python train.py --train_examples=39062 --hop_length=160 --activation="gelu" --stem="single" --bidirectional=true --beta2=0.95 --steps=2600 --epochs=4.3 --lr_schedule="cosine_restarts" --final_lr_fraction=0.01 --warmup_steps=520 --weight_decay=0.1
Rows from block 4, named by matrix and row number. Each number is 128 + 24 x the weight over its row's rms, rounded and kept within 0 to 255. All counts start at 0. After the name is the row's rms in percent of the matrix's.
# weight_hh_l0: GRU recurrent weights (gates r, z, n stacked) (model.rnn.1.rnn.weight_hh_l0, 768x256), inputs 52-103
weight_hh_l0.532 090 [ 98  94 147 126 179 108 109 125 124 151 123 173 119 131 117 146  98 151  97 158 147 124 142 120 110 129 127 127 117 147 168 114  94 169 176 116 142 105 155  88 122  83 144 106  96 111 153 159 150 104 142 139]
weight_hh_l0.533 086 [ 87  93 116 184 121 126  97 113 113 135 139 127 171 133 108 137 126 117 123 101 105 124  79 126 131 118  99 166 116 160 169  82 116 125 140 121 124 138 116 108 142 115 129 137 148 100 106 105 145 137 166 115]
weight_hh_l0.534 083 [110 113 135 124 111 124 119 136 158  94 167 142 155 120 115 134  89 103 148 107 126 176 113 154 173  98 146 115 143 150 126 145 118  93 141 137 148 137 135  96 135 104 122 145 158 157  90  80 134  94  85 137]
weight_hh_l0.535 097 [125 174 181 152  77 119  95 118 144 160 161  81  88  93 127 119  87  92 133 135  96 128 104 103 117 141  65  95 132  93 149 131  90 152 118 138 135  82 171 159 120  77 105 106 137 174 120 132 145 111 103  93]
weight_hh_l0.536 069 [134 148 124  99  44 106 125 102 116 178 144 156 120 108 135 140 130 142  83 160 121 146 155 141 138 139 148 159 156 131 141 126 145 135 125 116 125 131 124 166 101 139 155  93 115 135 111 167  97 149 121 146]
weight_hh_l0.537 096 [135 126  89  95 149 174 119  89 111 152 118 129 129 139 115 142 141 103 111 105 138  90  97  89 110 118 116 140 117 157 128 131  98 107 104 116 148 160 105  90 126 135 155 130 147  94 159  79 120 147 133 111]
weight_hh_l0.538 073 [139 123 121  99 117 112 139  94 124 142 159 112 151 146 128 139 127 136  79  88  88 129 102 123 125 134 122 151 117 117 160  98 151 123 136 115 108 155 124 118 121 150 126 114 144  83 167 108 118 108 133 155]
weight_hh_l0.539 089 [ 82 161 123 126 114 140 183 135 160 126 153 134  97 148 129 103 163 109 106 124 113 158 136  77 163 131 121 138 129 106  83 122  88 150 117 180 141 115 157 155 148 124 111 128  87 115 146 107 108 149 163  83]
weight_hh_l0.540 082 [150 117 123 165 139 105 144  97 146  98  96 163 141 149 113 151 110 116  91 163 152 120 117 128 129  86 127  75 149 171  99 129 113 134 109  95 179 164  86 109 161 143 152 120 134  87 126  99 148 135  99 159]
weight_hh_l0.541 096 [110 130  83 115 143 167 156 108 166 116 115 135 145 162 108 128  88 117 113 131 128 170 158 118 131 156 131 124 140 101 109 101 129 114 173 116 118 155 157 135  96 126  77 161  63 108 163 119 119  88 155 148]
weight_hh_l0.542 082 [127 157 155 117 139 127 108 106 105 114 139 132 134 106 153 109 116 127  88 128  95 100 162 140 160 160 147 133 146 132 149  90  89 141 126 124 120  89 139 144 144 104 109 119 144 158 128 117 154 155 124  80]
weight_hh_l0.543 078 [127 107 131  82 141 136 130 153 105 118 121 117 120 159  96 105 102 126 166 123 109 158 104 125  78 116  82 148 101 132 153 124 104 127 129 119 125 139 126 119 172  78 168 108 151 109 109  97 106 102 180 136]
weight_hh_l0.544 088 [123 136 112 114 119 166 128 156 114 109 114 148 156 135 132 129 132 113  81 115 122  97  88 105  96 114 145 152  90 109 110 129 152 100 143 129 132 121  98 124 116 117  99 127 138 156 126 170 139 173 158 127]
weight_hh_l0.545 089 [142 112 125 108 130  97  98 147 176 168 135 135 130 126 125 129 122 131 132 123 111 137 149 153 137 129 113  79 146 149 114 143 116 111 133  94 128 146 145 134 113 123 145 124 146 138  92 120 111 119 128 111]
weight_hh_l0.546 101 [116 137 113  86 144 149 132 150 115 159 153 148 144 151 128 136 136 149 171 147 116 141 110  81 120 115 115 128  96 123 130 126 107  87 111 155 150 106 135 146 111 117 126 139 103 125 145  96 130 111 159 144]
weight_hh_l0.547 093 [171 139 114  97 143 129 172 123 140 136 114 148 111 148 134 119 154 115 102  94 136 132 179  78 121 158 148 157 118  98 112 123 147 114  96 149  99 151 126 102 132 145 149 141 156 152 156 133 132 132 128 149]
weight_hh_l0.548 080 [147 128  72  96 149 123 143 140 137 154  75 103 148 126 139  81  94 133 112  93 146 104  98  82 117  85 133 123 101  98 125  78 127 122 150 164 136 110  95 147 117 146 119 160 127 126 143 128 136 113 168 147]
weight_hh_l0.549 093 [158 131 163 147 130 111  95 141 154 121 117 126 145  96 154 141 134 138 138 126 136 124 157  90 109 161 120  90 133 111 137 105  74 141 129 128 146 116 129 180 127 136 154 124 113 181 102 183  90 126 117  92]
weight_hh_l0.550 089 [ 88 125 126 115 154  93 118 126 140 130 184 162 120 149 148  96 138 136 172 142 120 134 123 146 132  98 160 140 103 125 173 104 133 125 130 139  77 158 132 134  88 100 141 155 128 125 101 167 123 125 106 161]
weight_hh_l0.551 083 [124 133 160  95  97 124  96 151 100 163 127 193 128 187 134  98 130 108 150 123 109 167 154 152 120 171  87 150  96 123 143 130  91 141 174 138 155  94 172 118 119 122 115 107  87 139 127 137 136 135 141 111]
weight_hh_l0.552 082 [ 98 137 114 128 139 115 109 138 136 138 132 191 130 138 131 164  88 180 158 131 122 139 140 116 113  99 164  94 129 140 119 106  64 105 115 124 138 111 111 112 131  98 147 151 113 135 143 134 143 175 106 107]
weight_hh_l0.553 081 [106  86  97 118 143  97 137 131 137 100 144 169 113 129  83 123 111 152 146  99 100 157  76 107 125 132 112 161 136 110 127 148 140 120  88 132 127 153 110 131  94 101 141 104 119  84 135 117  93  99 182 115]
weight_hh_l0.554 086 [ 72 138 146 111 103 133  82 153 162 145 150 133 103 137 133 127 130 138 120 100  86 119 103 114 118 107 130 112  85 105 165 140 109 166 119 118 131 105 142 119 125  75 167 149 121 128 119 163 122 137 119 131]
weight_hh_l0.555 101 [148 107  96 104  82 125 175 136 167 145 153 140 140 149  98 127  67  85 159 115  79 143  95 125 127  83 141 111 110 110  76 166  89  94 154 113 110 116 154 124 150 105 161 144 148 132 139 116 137 161 155 135]
weight_hh_l0.556 106 [112 131 126 137 110  98  91 128  96 154 145 103  91 117 127 137 115 159 124 130 102 128 122 129 126  82  97 100 128 142 157 109 171 133 148  87 178  63 100 188 153 147 156 130 131 125 162 109 184 104 156 146]
weight_hh_l0.557 089 [153 151 139 148 123 126 144 129 122 191 112 124 107 132 132 178 134  93 103 173  83  67 120 107 121 124  99 125 108 103 149  96  74  81 137  85 118 145 158 135 151 146 153 146 140 174 162 126 143 123 143 126]
weight_hh_l0.558 082 [142 156 175 104 128  80 126 158 112 129 104 121 157  84 137 102 158 144 103 154 101 100 138 146 109 136 101 146 145 147 135 105 105 176 139 162 156 101 128 142 153 121 120 136 153 125 114 159 120 145 120  84]
weight_hh_l0.559 077 [120 120 135 106 197 121 129 152 129 127 175 115 119 147 123 159 113  76 134 101  86 109 138 149 120 115  82 123 129 161 111 152 168 127  90 134 121 102 126 163 130 126 171 108 119 153 106  97 146 140  97 137]
weight_hh_l0.560 088 [ 98 138 151 152 141  86 142 117 107 166 111 123 146  94 159 136 117 179 145  80 130 100 133 100 164 104 146  86 173 149 108 113 156 127 113  73 138 157 114 139 147 130 168  88 169 153 133 132 158 154 123 117]
weight_hh_l0.561 085 [117 104 136 133  76 117 136 131 114 127 169 155 150 156 157 132 139 109 146  99 146 104 155 134 153 166 148 176 124 163 119 107 134 135 174 141  82 142 140 111 142 171 145 100 179 135 124 130 149 159 141 158]
weight_hh_l0.562 089 [144 160 163 145 125 140 159 158 148 104 125 154 126 109 110 131 123 127 121 155 162 119 122 140 115 149 144  93  96 135 143 143 111 176 184 152  88 118 106 168 110 161 141 141  82 128 172 174  96 100 118 124]
weight_hh_l0.563 080 [108 137  91  87 116 146 126 137  77  93 121 123 121 135 106 115 132 147 121 159 101  96 101 118 124 115 126 133  82 111 151 102 166 174 102 190 114 163 124 154 110 157 122 134 154  83 122 150 111 108 163 128]
weight_hh_l0.564 087 [ 24 131 137 131  95 193 103 124 152 112 135 136 126 124 130 141 129 121 128  78  81 150 148 125 130 118 154  91 131 128 149 133 143 107 140 137 128 130 141 119  91 125 170  98 106 137  96 122 139 101 131 151]
weight_hh_l0.565 088 [ 90 110  95 153 174  92 106 114  98 144 130  98  98 147  94 159 155 108 118 118  83 141 116 104 118  96 130 113 138 129 109 101 118 133 147 123 157 110  96 136 141 116 135 116 154  93 162 127 105 143 129 134]
weight_hh_l0.566 083 [140 146   0 156 150 147 149 143 151 106 170 172 113 145 165 145 152 155 115  84 150 128 108 153 161 151 119  99 128 121 137  95 157 157 109 116 154 161 129 132  87 100 117 153 114 101 166 119 172 145 136 136]
weight_hh_l0.567 086 [145 172 155 115  95  87 153 126 120 113 154 130 166 132 128 192 149 131 119  91 131 116 147 152 128 156 154 113 154 123 112 137 136 125 142 108 133  77  90 125 117 117 142 141 162 140 120 138 136 144  96 125]
weight_hh_l0.568 087 [120 131 112 142 148 132 128 127 145 114 115 121 145 112 155 153 153 105 138 155 149 153 108  85 127 177  97 113 118 152 123  99 121 165  96 154 122 105 105 141 141 125 126 151 129  81 147 101  74 104 174 116]
weight_hh_l0.569 086 [140 149 142 145  87  43 152 132 159 153 139 129 126 116 141 136 116 170  94 114  83 130 131 151 120 111 153 129 135 129 131 100  87 103  67 165 143 139 190 125 131 126 157  93  78 130 144 119 120  91 150 138]
weight_hh_l0.570 088 [135 169 175 194 156 107 116 106 130 132 141 113 165 118 187 156 120 123 167 106 141 140 161 137 156 113  93 155 128 112  92 141  81 156 142 137  91 106  99 138 183  97 106 132 180 158  99 131  78 141 100 114]
weight_hh_l0.571 081 [156 105 140 112 108 105 125  51 108 168 116  82 102  62 144 113 176 137 151 141 139  75 161 134 160 139 106 100  97 122 184  90 142 107  90 104 152 138 116 118 111 183 129 117  99 131 161 100 138 135 136 135]
weight_hh_l0.572 083 [116 170 129 151 178 107 158 146 117  93 140 147 135 183 146 120 123 113 124 119 152 181 124 116 150 147 120 118 132 155 114 164 116 118 113 106 125 123 166 107 208 135 134 133 143 137 171 157 129 141  99  79]
weight_hh_l0.573 087 [133 115 136 126 150 121  94 153  78  41 151  99 132 118 127 129 130 148 141 134  86 134  95  96 124 119 116 102 114 145 170 103 134 132 138 131 181 122  91 159 137 124 136 149 175 118 114 126 146 165 153 148]
weight_hh_l0.574 084 [138 117 150  86 123 166 127 130 119  96 117 109 105 163 116 121 176 182 128 112  86 122 124 163 140 144 161 150 139 135 136 152 162 165 174 143 106 169 116 116 117 140 133 135 119 112 127 146 125 104 123 160]
weight_hh_l0.575 080 [147 135 153 129 147 117 127 124 130 166 141 158 115 126 111 159 153 168 138 148 123 111 105 156 157 162 201 141 144 173 153  96 117 111 150 113 147 124 127 100  97 140 169 129 145 174 109  77 164 134 136 109]
weight_hh_l0.576 080 [123 140 100 122 115 146 126  98  94 161  76 120  83 146 115 178 119 133  90 110 154 105  98 166  88 139 138 136 129 154 133  79 123 126 112 128 130 136 143 100 120  90 157  91 124  90 109 129 175 106 131 154]
weight_hh_l0.577 096 [140 132 120 123 167 152 140 174 133 108 107 159 140  74 114 105 158 112  77 106 161 114 120 176 122 130 167 164 138 136 104 155 108 118 103 137 117 151 137 103 138 146 122 134 126 107 124 115 133 164 161 115]
weight_hh_l0.578 082 [118 126 105 101 134 156 120 101 138 138 170 162  91 144  79 132 152 154 100 133 125 127 116 164 183 135 128 112 139 171 101 111 162 161 163 170 123 121 105 164 103 102 106 140 150 107 147 141 124 118 130 158]
weight_hh_l0.579 094 [126 151  87 140 133 130 163  99 136 134  92 129 153 145  75 159 110  74 120 166 123 102 111 116 173  93 146 111 101 135 106 105 136 131 109 125 158 115 109 125 130 107 134 138 101 129 176 118 121 137 125 185]
weight_hh_l0.580 079 [103 131 134 148 127  99 114  83 102 141 170 128 123 152 114 137  65 152 154 157 126 120 118 164 178 138 107 123  88 136 144 114 126 147 135 153 140 123  90 161 132 109 146 136 142 132 141 145 147 108  58  77]
weight_hh_l0.581 078 [110  95 156 142 177  83 103 105 159 148 141 122 130 171 121 105 131 112 108 114 121 133 133 119 123 182 116 133 140 122 120 161 131  75 128 120 113  90 127 170 122 118 162 111 108 127  82 142 142 129 154 128]
weight_hh_l0.582 081 [126 126 118 115 127 155  97 127 149  66 115 160  98 129 113 122 152 153  90 106 133 134 119 134 137 125 143 157 121 109 162 175 129 113 131 130 131 121 130 130 113 103 127 127 104 160 168 120 137 121 125 161]
weight_hh_l0.583 087 [ 96 138  98 113 155 145  93 140 115 146 120 141 139 133 119 116  95 133 153  85 143 133 125 157 123 138 167 124 155 113 142  75 169 120 112 127 124 106 134 140  71 119 118 150  82 152  71 127 153 150 140 102]
weight_hh_l0.584 079 [167 127 149 148 136 154 101 124 135 113 145 103 120 148 150 129 162 142 139  95  82 112 108 170 114 149 165 112 161 150 157 150 156 102 112 116 105 161  99  99  87  86 152 121 139 140 100 164 135 106 129 122]
weight_hh_l0.585 088 [103 191 158 152 106 147 106 111 105 125 159 140  88 117 129 109 107 119 143 154 143 139 176 141 101 114 121 121 159 125 162 108 153 137 100 108  89 120 162 114 145 123 128  93 127 160 124 175 113 125 126  83]
weight_hh_l0.586 093 [137 149 149 134 101 120 135 148 130 137 111 148 134  88 159 118 137 154 176  94 133 143 100 152 103 141 124  94 164 107 106 137 152  98  81 157 125 121 135 160 120 152 114  90 173 147  76 148 129 158 117 113]
weight_hh_l0.587 081 [112 149 134  96  96 135 139 146 159 106 158 164 122 122 141 103 129 164  96 123 105 161 102  74 165 131 179 146 164 148  94 134 138 104 146 126 128 152 152 120 136  73 126 156 137 147 123 168 179 142 142 146]
weight_hh_l0.588 084 [103 143 130 123 182 106 137 125 170 104 158 150 148 130  99 128  89 120 104 153 127 159 115 121 102 122 151 154 103 136 112 137 104 173 128 152 132 121 136 120 120 108 106 164 139 125 117 155 147 131 157 145]
weight_hh_l0.589 090 [177 129 126 103 139 128 118 164 142 121 124 147 150 134 149  88 130 108 106 109 173 127 124  92  99 100 122 141 180 137  99 127  93 112 159 132  95 159 127 136  87 128 104 118  97 124 106  79 124 130 132 125]
weight_hh_l0.590 088 [ 76 137 123 142 135 137 148 118 133 141 164 138 141 131 125 122 128  96 155 102 125 157 158  97 136 122 103 118 133 118 116 129 127 123 152 139 128 104 155 108 146  85 143 146 158 136 118 138 133 157 129 110]
weight_hh_l0.591 100 [141  87 117  93 124 121 149 153 119  94 159 118  94 162 137  84 128 118 133 115 140 152 105  94  75 160 128 150 101 113  94 128 112 139 145 184 122 127 117 117  86 123 102 132  77 119 129  96 117 104 170 158]