config = dict(
    spec_augment=False,
    norm='groupnorm',
    weight_standardization=True,
    rnn='gru',
    rnn_layers=6,
    lr=0.0019,
    lr_schedule='cosine_restarts',
    warmup_steps=520,
)
Rows from block 2 of a small audio frame classifier, named by matrix and row number. Each number is 128 + 32 x the weight over its row's rms, rounded and kept within 0 to 255. All counts start at 0. After the name is the row's rms in percent of the matrix's.
After each channel's rows are labels from the 100 clips, of 14976, where the channel reaches its highest value: "responds to" is what is common among them; "loudest band" is the band of the loudest frequency at the time of the peak. Only what is clearly more common there than usual is listed. The data: synthesized solo parts of chorales (CocoChorales).
# conv: width-3 conv, stride 2 (model.blocks.2.conv.weight, 432x288x3, standardized in use, each kernel summed), inputs 72-143

conv.20 098 [113 120 177 198 135 124 148 118  69 172 127 126 163 148 175 187 164 105 114 143  91 103 174 110 166 116 127  93 119 173 121 111 103 164 136 140 132 159 158 113 127 133 144  94 164 167 117 111 130 136 187 156 210 148 139 135 121 181 138 223 181 188  98  94 114 137  98 163 100 143 127 140]
responds to: note G4; viola; note F4; note E4
loudest band: 250 to 500 Hz

conv.391 102 [114 131 112 106 120 135 114 112 147 127 127 106  67 107 175  91 150 169 125 107 139 111 136 214 122 155 134 174 116 149 147 114 127  87 120 142 108 119 165  99 141 177 134 133 151  90 132  94 165 120 162 122 150 124 115 148 148  78 140  95  72 149 128 128 130 151  89 154 185 133  58  94]
responds to: note A4; note D5; note C#5; note C5
loudest band: 250 to 500 Hz

conv.107 093 [123 146 108 168 125  74 151 116 166 144 153 124  93  86 109  73 107 134 131  66 103 106 149 115 163 160 137 106 158 182 140 157 130 149 106 145  96  90  95 148  72 140 164 116 197 147 120  98 143 122 204 157 146  97 133 125 104  58 143  64 134 159 135 139 139 104  92 106 138 125 122 111]
responds to: cello; note A#3; note D#3; note G#3
loudest band: 250 to 500 Hz

conv.10 097 [147  91 108  77  97  51 103 115 142 160  94  77  96  64 205 130  96 111  98 100 110  89 117 111 172 159 110 137 101 124 126  70 170  93 121 114 127  65 113 137 160 146 147  68  64 128 144 140 136 148  75 145  61  57  93  88 117  76 111 123 128 203 146 100 141 117  80 152 193 126 122 155]
responds to: note A4; note D5; note B4; oboe
loudest band: 250 to 500 Hz

conv.285 101 [140 157  90 125 129 143 145 151 165 160  95 110 134  96  88 120 102 127 124 120 143 138  81  77 124 130 142 192 157 206 121 108 130 187 143 130 141 129 119 141 103 102 184 113 201 113 117 100 141 134 187 165 175  86 131  95 119 108 222 114 122 194  89 109 102 131  95 130 106 159 116  95]
responds to: note G4; note F4; viola; note D4
loudest band: 250 to 500 Hz

conv.200 100 [104 130 174 117 123 138  95 175 160 108  93 128 114 118 144 151 123 187  86 111 119 145  74 146 138 159  80 114 108 106 197  99 145  75 100  98 103 112 127 138 189 101 116  97  58 112 144  97 131 105  92  94 106  87  70  75  81 157  69 158 102  74 130  63  98  72  90 171 172  81 132 153]
responds to: note A4; note D5; note C#5; note G#4
loudest band: 250 to 500 Hz

conv.221 094 [123 112 107 117 110 177 116 177 134  77 180 125 176 111  84 107 146 113 149 128 159 152  75  69 150 102 142 102 116 177 157 111 119 132  83 124 128 123 105 117 119 107 184  91 107 102 119 127 116 114 108  98 137  98 123 137 135  96 127 192 104 139 212 164 173  68 173 124 110  84 172 116]
responds to: note A#3; note G#3; double bass
loudest band: 250 to 500 Hz

conv.26 104 [ 97  78 100  94  91 110  81 120 108  47 176  84 117 172 133  94 106  84 109  84 166 115 166 118 134 166 155  92 120 183 155  93 136 118  79 124  96  96 120 143  91 155 163 136 150 103 128 181 150 124 140  92  88 128 156 152 150  66 122 107 158 166 242 186 206  78 212  97 156 112 145 142]
responds to: note C#4; double bass
loudest band: 250 to 500 Hz

conv.70 103 [159 111 134 143 149 119  98 115 129  65 172 137 176 137 108 120 107  98 117 178 147  80 130 134 166 141 109 125 123 111 128 143 171 185 134 175 147 140 113 168 147  73 162 116 108 110 180 144 128 146 120 109 151 161 181 101 109 103 133 142 175 160 161 147 154 105 183 143 131 159  84 129]
responds to: note G#3; note F#4; instrument: tuba; note C#3
loudest band: 250 to 500 Hz

conv.106 109 [118 116 152  66 156 125 115 152 121 124 126 138 110 120 184  71 136 153 138 123 128 163 139 145  97 133 141 162 133 124  94  94 135  51 118 147 108  85 119 113 138 113 131 135 148  89 135 134 139  65 151 125 116  81 122 133  99  98 133  98 120 110 123 164 100 142 115  98 181 117  96 154]
responds to: note A4; note D5; horn; note C#5
loudest band: 250 to 500 Hz

conv.206 070 [105 130 107 153 119  79 151 169 210 199 128  85 119  85  74  84 113 138  98  77 113 154  88  72 148 130  84 120 116 180 145  86  89 164 141  46 113 105 137 132  75 163 161  84  95 154 144  94 171 238 125 145 129 120  84 125 139 107 145 138  70 223 194  87 136 115  94  97 147 135 172 111]
responds to: cello; note A#3; note G#3; note F3
loudest band: 250 to 500 Hz

conv.410 104 [138 125 154 165 172 155 142 167  98 145 129 180 191 144  87 133 124 127 166 191  89 117  98 155 163 120 130 133 142 101 150 120 175 179 179 171 142 152 152 151 137 130  80 103  95 154 145 138 142 162 124 187 152 152 107 116 119 113 116 115 148  90  89 131 139 133 164 119 117 148 117 146]
responds to: note G#3; tuba; note F#3; note C#3
loudest band: 250 to 500 Hz

conv.293 098 [115 160 167 123 150  84 123 160  91 210 101 125 122 106 146 150 118 173 138 105  93 141 102 108 119  81 168 133 141 178 131 144 166 151 141 111  98 135 125 150 103 105 124 112 176 164 137 129 153 151 195 158 165 117 145 133 163 197 151 103 164 179 105 145  93 154 120 127  93 112 173 113]
responds to: note G4; note B4; horn
loudest band: 250 to 500 Hz

conv.326 103 [162 166 106  94 137 134 106 128  92 156  92 155 169 145 141 144 128 142 166 150 142 103 145 129  93 144 150 112  53 128 150 156 107 130 141 121 150 153 162  94 127 136  80 146 137 121  96 128  90 135 117 166 107 113 150 171 149 123 116 105 116  96  83 126 135 114 112 157  83 137 101  99]
responds to: note D3; note A3; cello; note G3
loudest band: 250 to 500 Hz

conv.11 102 [157 103 110  84 133 103  95 131 134 107 142 116  94 144 114  80 142  79 115  80 119 113 137 104 102 139 173 105 108 173 110  81 107 106 133 122 143  93 102 132  73 181 134  65 197 114 124 112 143 156 185 145 116 112 121 145 134  71 124  65 119 104 157 161 147  93  90  86 141 137 139 129]
responds to: note A#3; note F3; tuba; note D#3
loudest band: 250 to 500 Hz

conv.321 100 [137 200 165 128 130 126 115 144 103 166 132 123 149 168 114 100 121  72 168 190  98 190 144  98  97 102 112 130 123  76  84 102 109 155 157 103 129 175 113  96 104 158  88 140  63 155 142 124  98 133  93 158 129 124  73  92 129 177 147 109 193  78 131 111 120 160 145 102 102 160 154  86]
responds to: note G#3; tuba; note F#3; note C#3
loudest band: 250 to 500 Hz

conv.294 097 [163 110 101 130 128 115 188 100 138 210 114 101 148 128 162 106 118 159 167  85 104  98  91 129 149 115 133 130 162 117 138 134 173 165 109 120 157 101  74 159  86  77 141 113 149 153 147 139 131 192 107 171 132  85 164 122 157 144 161 124 123 115 161 136 131 189 121 139 115 119 171 205]
responds to: note G#4; note D#4; viola
loudest band: 250 to 500 Hz

conv.173 107 [134 141 130 128 116 105 116 122 133 164 167 117 135 122 116  54 135 122 140 147  84 113 107 130 150 133 158  77 140 153  93  66 171 176 127 151 139 131  87  75  89  83 193  58  84 168 157 109 125 138 128 162 147 123  77 101 103  88 108 134 171 200 172 131 136 151 165 129 142 126 120  86]
responds to: note G#3; tuba; note F#3; note C#3
loudest band: 250 to 500 Hz

conv.339 107 [109 180 115 147 109  87 195 104 113 213  88 105  90  83 159 146 105 135 136  97 108 117 154 115 112  73 112 108 165 143 107 142 157 173 153 108 108 135 148 142 102 115 116 152 145 169 127 144 123 156 155 180 145 122 121 102 168 207 148 134 149 180 108  71  79 205 142 102  78 109 126 136]
responds to: note G4; viola; note D4; note F4
loudest band: 250 to 500 Hz

conv.368 102 [ 87 152 145 116 127  89 139 150 129 133 175 117 161  85 142 186  49 158  66 144  64 151 101 137 128 114 145  84 103 124 126 127 188 161  59 125 119 114 113 174 144 106 168  95  77  68 118 109 178 129 116 131 108 107 101 127 113 150 117 146 174 191 146 159 121 107 153 156 179  77 174 101]
responds to: note B3; cello; note C#4; note D4
loudest band: 250 to 500 Hz

conv.341 102 [127 143 142 177 105 130 183 131 171 168  98  75 182 134 106 141 135 118  86 148 136 163 125  82 101 134 115 122 130 130 168  71 125 172 141  95 112 146 124 134 158 158  93  66 106 148 108 107 105  91 138 102 174  72  75  67 141 164 134 181 152 100 133 118 140 116  96 171 167  97 148 140]
responds to: note D#5; instrument: violin; trumpet; note E5
loudest band: 500 to 1000 Hz

conv.77 088 [143  89  58 143 134 125 111  99 217 167 108 127  58 151 106 100 147 146 168 109 140 107 182 139 195 161 134 151 118 124 141 126  92 107 171  94 111 110 128 122  88 147 159  81 126 151 132 150 100 210 124 106 124 142 113 136 132  98 132 128 122 197 130 158 133  90  79 109 123 125 124 115]
responds to: cello; note A#3; note D#3; note G#3
loudest band: 250 to 500 Hz

conv.365 099 [106 135 177 113 129 112 109 107  76 144 112  94 120 130 228 176 100 120 123 121 113 101 208  95 173  93 104  98  67 127 120 150  96 128  80  99 130 126 192 144 115 116 192 181 146 155 147 112 183 169 126 174 103  92 136 161 105 144 130 136 161 228 168 111 104 149 150 119 106 115 148  96]
responds to: note B4; note C5; note D5; horn
loudest band: 250 to 500 Hz

conv.412 104 [135 139  89 124 111 180 122 132 110 132 129 110 129 132 107 101 135  88 188 102 172 142 114 126 151 128  92 154 146 123 172 118 111 152 104 135 136  95  97 121  73 138 106 118 114 177 132 179 151 165 128 142  34 108 186 163 160  90 172  89  65 121 212 137 174 153 172  53 146 129 169 129]
responds to: note A#3; note C4; note F3; note G#3
loudest band: 250 to 500 Hz

conv.34 094 [114 150 115 105 127 215 141 127 136 161 133 110 200 107 156 123 149 154 169 138 150 156 116 159 197 103 152 158 107 131 162 115 159 132  94 118  86 180 206 107 150  82 114  98  76 149 164 136  48  87  86 164 141  82 102 110 124 153 101 193 116 106 135 136 148 116 107 198 145  68 141 176]
responds to: note D#5; note E5; violin; note F#5
loudest band: 500 to 1000 Hz

conv.7 104 [ 88 131 128 151 126 137 126 151 152 155 121  88 171  50  99 111 150 150 188 141 116 146  72  40 159  92  97 107 117 138 143 103  68 143  60  81  89 135  83 112 140 124 145  53 116 163  98  87 132 121 140 146 148 136 109 168 134 147 146 194  78 112 180 111  99 110  56 149 150 127 151 176]
responds to: note A#3; note D#4; note G#3; note D#3
loudest band: 250 to 500 Hz

conv.360 101 [ 94 140 108 171 134 111 190 131 148 219  91 127 116 112 140 166 104 167 116 154 146 139 150 116 147 135 150 110 132 173 131  93 128 197 189 133  67 144 128 116 147 146 148 138 158 126 115 125 128 174 186 161 233 128 117  95 156 161 159 161 172 207 116 122  92 144 108 176 148 134  85 136]
responds to: note G4; viola; note F4; horn
loudest band: 250 to 500 Hz

conv.306 103 [122 117 119 160 144 107 164 144  99 165 151  86 146 125  87 154 167 115 176 144  51 122  83  45 151 116 113  81 149 159 144 114 121 150 120 101 134 124 128 145 141 114 155  99 138 209 153 118 132 127 152 132 169 163 124 173 138 151 131 152 136 132 163  84 118 148  95 180 133 136 130 183]
responds to: note D#4; clarinet
loudest band: 250 to 500 Hz

conv.255 102 [129 138 161 105 121 120 161 119 145 158 131  89 157 110 229 128 133 205  56 145 159 147 143 147 127 155 138 143 109 142 161 147 191  87 108  91 124 140 178 124 140 140 132 109 169  92  93 115 110 138 108 124 113 107  86 147 163 168  60 133  78  92  99 140 129 147 110 156 160  72  97 145]
responds to: note A4; note B4; note C#5; note D5
loudest band: 250 to 500 Hz

conv.275 110 [160  29 142  82  93 107  97  78 122  96  95  86 140 117 195  87  84 160 119 153 100  97 139 140 104 123 101 143 132  80 111  81 155 158  47  75 160 104  97 137 151 130 155 130 148 107  82 131 137 117  70 132 137  69 159  92 121 141 128 123 166 143 181  94 120 146 127  90 164  77 124 183]
responds to: note A4; note D5; note C#5; note B4
loudest band: 250 to 500 Hz

conv.336 102 [143 181 101 106 111 139 166  98 115 193 118 105 130 131 111 119 121 106 175  88 135 152 119  80  92 125  97 121 165  78 111 137 178 170 114  85 131 144 133 131 148 143  79 178 115 152  77 133 121 134  86 165 142 116 126 125 128 134 132  96 130  79  86  93 137 185 148 151  72 137 164 107]
responds to: note G#4; note D#4; note F#4; instrument: viola
loudest band: 250 to 500 Hz

conv.367 097 [159 136 138 182 100 139 197 137 157 185  91 114 153 133 119 142 119  99 153 114 160  93 122 117 183  89 117 106 130  96 110 117 182 171 173 110 163 118 168 100 112 140 130 140  68 194 112 132  97 178  63 155 126 144 129 125  98 140 115 161 113 150 152  95  92 171 138 165  89 162 167 152]
responds to: note G#4; note D#4; viola; note F#4
loudest band: 250 to 500 Hz

conv.88 070 [110 141  84 141 107  73 127 122 166  94 130  86  53  83 141 139  76  70 100  88 122 100 116 122 132 154  91  94 120  78  41 127 108 113  77  97 124  76 104 124 130 140 156  91 126 166 131  46 106 110 135 119 109 128  91 123  76  91 101 102 165 154 140 110 117  76  83 156 136 138  53 127]
responds to: cello; note A#3; note G#3; note D#3
loudest band: 250 to 500 Hz

conv.383 109 [ 54 132 111 145  93 133 172 182 122 106 184 145 173 114 190 172 145 159 108  93 161 120 160 140 146 165 178 143  96 165 157 129 175  77 160 124  79 179 196 127 111 117 118 104 156 109 173 189 153 142 148 161  38 170 131 201 139 115  72 145  54 149 137 169 136 146 170 103 108 119 119 132]
responds to: tuba; note D#3; note D3; note G3
loudest band: 250 to 500 Hz

conv.180 110 [179 136 174  74 124 107  94 150  99 137 124 110 111 161 136 155 108 156 102 157 102 163 141 121 130 163  96 151  80  85  71 102  74 112  91  66 196  91 107 147 146 156 146 117 102 144 133  91 159 183 115  99  75 114 134  73 138 176 152 121 147 140 143 123 133 134  79 139 133 159 193 166]
responds to: note B3; note F#3; tuba; note E3
loudest band: 250 to 500 Hz

conv.429 086 [104  96 107 127 121 116 125  98 109  53 121  78 119 135 120 134 115 119 101  88 119 102 172 124 147 178  89 109 120  88 154 102  74  85  94  86 119 120  97  84 158 139 130  89 160 117 138 140 150 147 168 111 130 116 119 178 117 107 142 160 144 123 176  95 144 121 120 141 128  99 138 130]
responds to: cello; note C#4
loudest band: 250 to 500 Hz

conv.423 090 [ 87 102  85 139  76  73 137  86 138 110 160  72  80 117 119 115  62  59  98  70 130 126 163 131 141 138 112 124  95 120 108  98  45 124  96  80  59  78  84 120 119 174  98  82 101 141 117 116 140 170 142  99 110 109 107 137 116  94 146 119 158 167 180 117 162  96 114 116 193 121 120 139]
responds to: cello; note A#4; note A#3; note C5
loudest band: 250 to 500 Hz

conv.207 097 [ 90 123  99 173 156 136 176 196 110 188  86 163 168  53  83  96 120 136 140 130  68 135 100  82 111 107 125 134 122 161 180 154 111 182 137  98 109 114 118 100  90 122  99  68 143 184 140 107 146 106 179 209 143  79 133 149  96 126 135 130 119 112  97  98 102 117  97 130 118 143 147 138]
responds to: note G4; note D4; viola; note D#4
loudest band: 250 to 500 Hz

conv.169 104 [ 82 174 119  67 126 133 111 103 155  97 116 131  65  96 151 124 145 132 116  82 148 142 132  99 132 100  82 158 139  90 120 143 113  92 108 114  72 171 181 136  78 128 104 157 147 113 147 106 157 137  92  88  84 149 142 116 134 148 119 104 100 145 140  96 105 138  98 108  85 153 118 114]
responds to: note D3; cello; note A3
loudest band: 250 to 500 Hz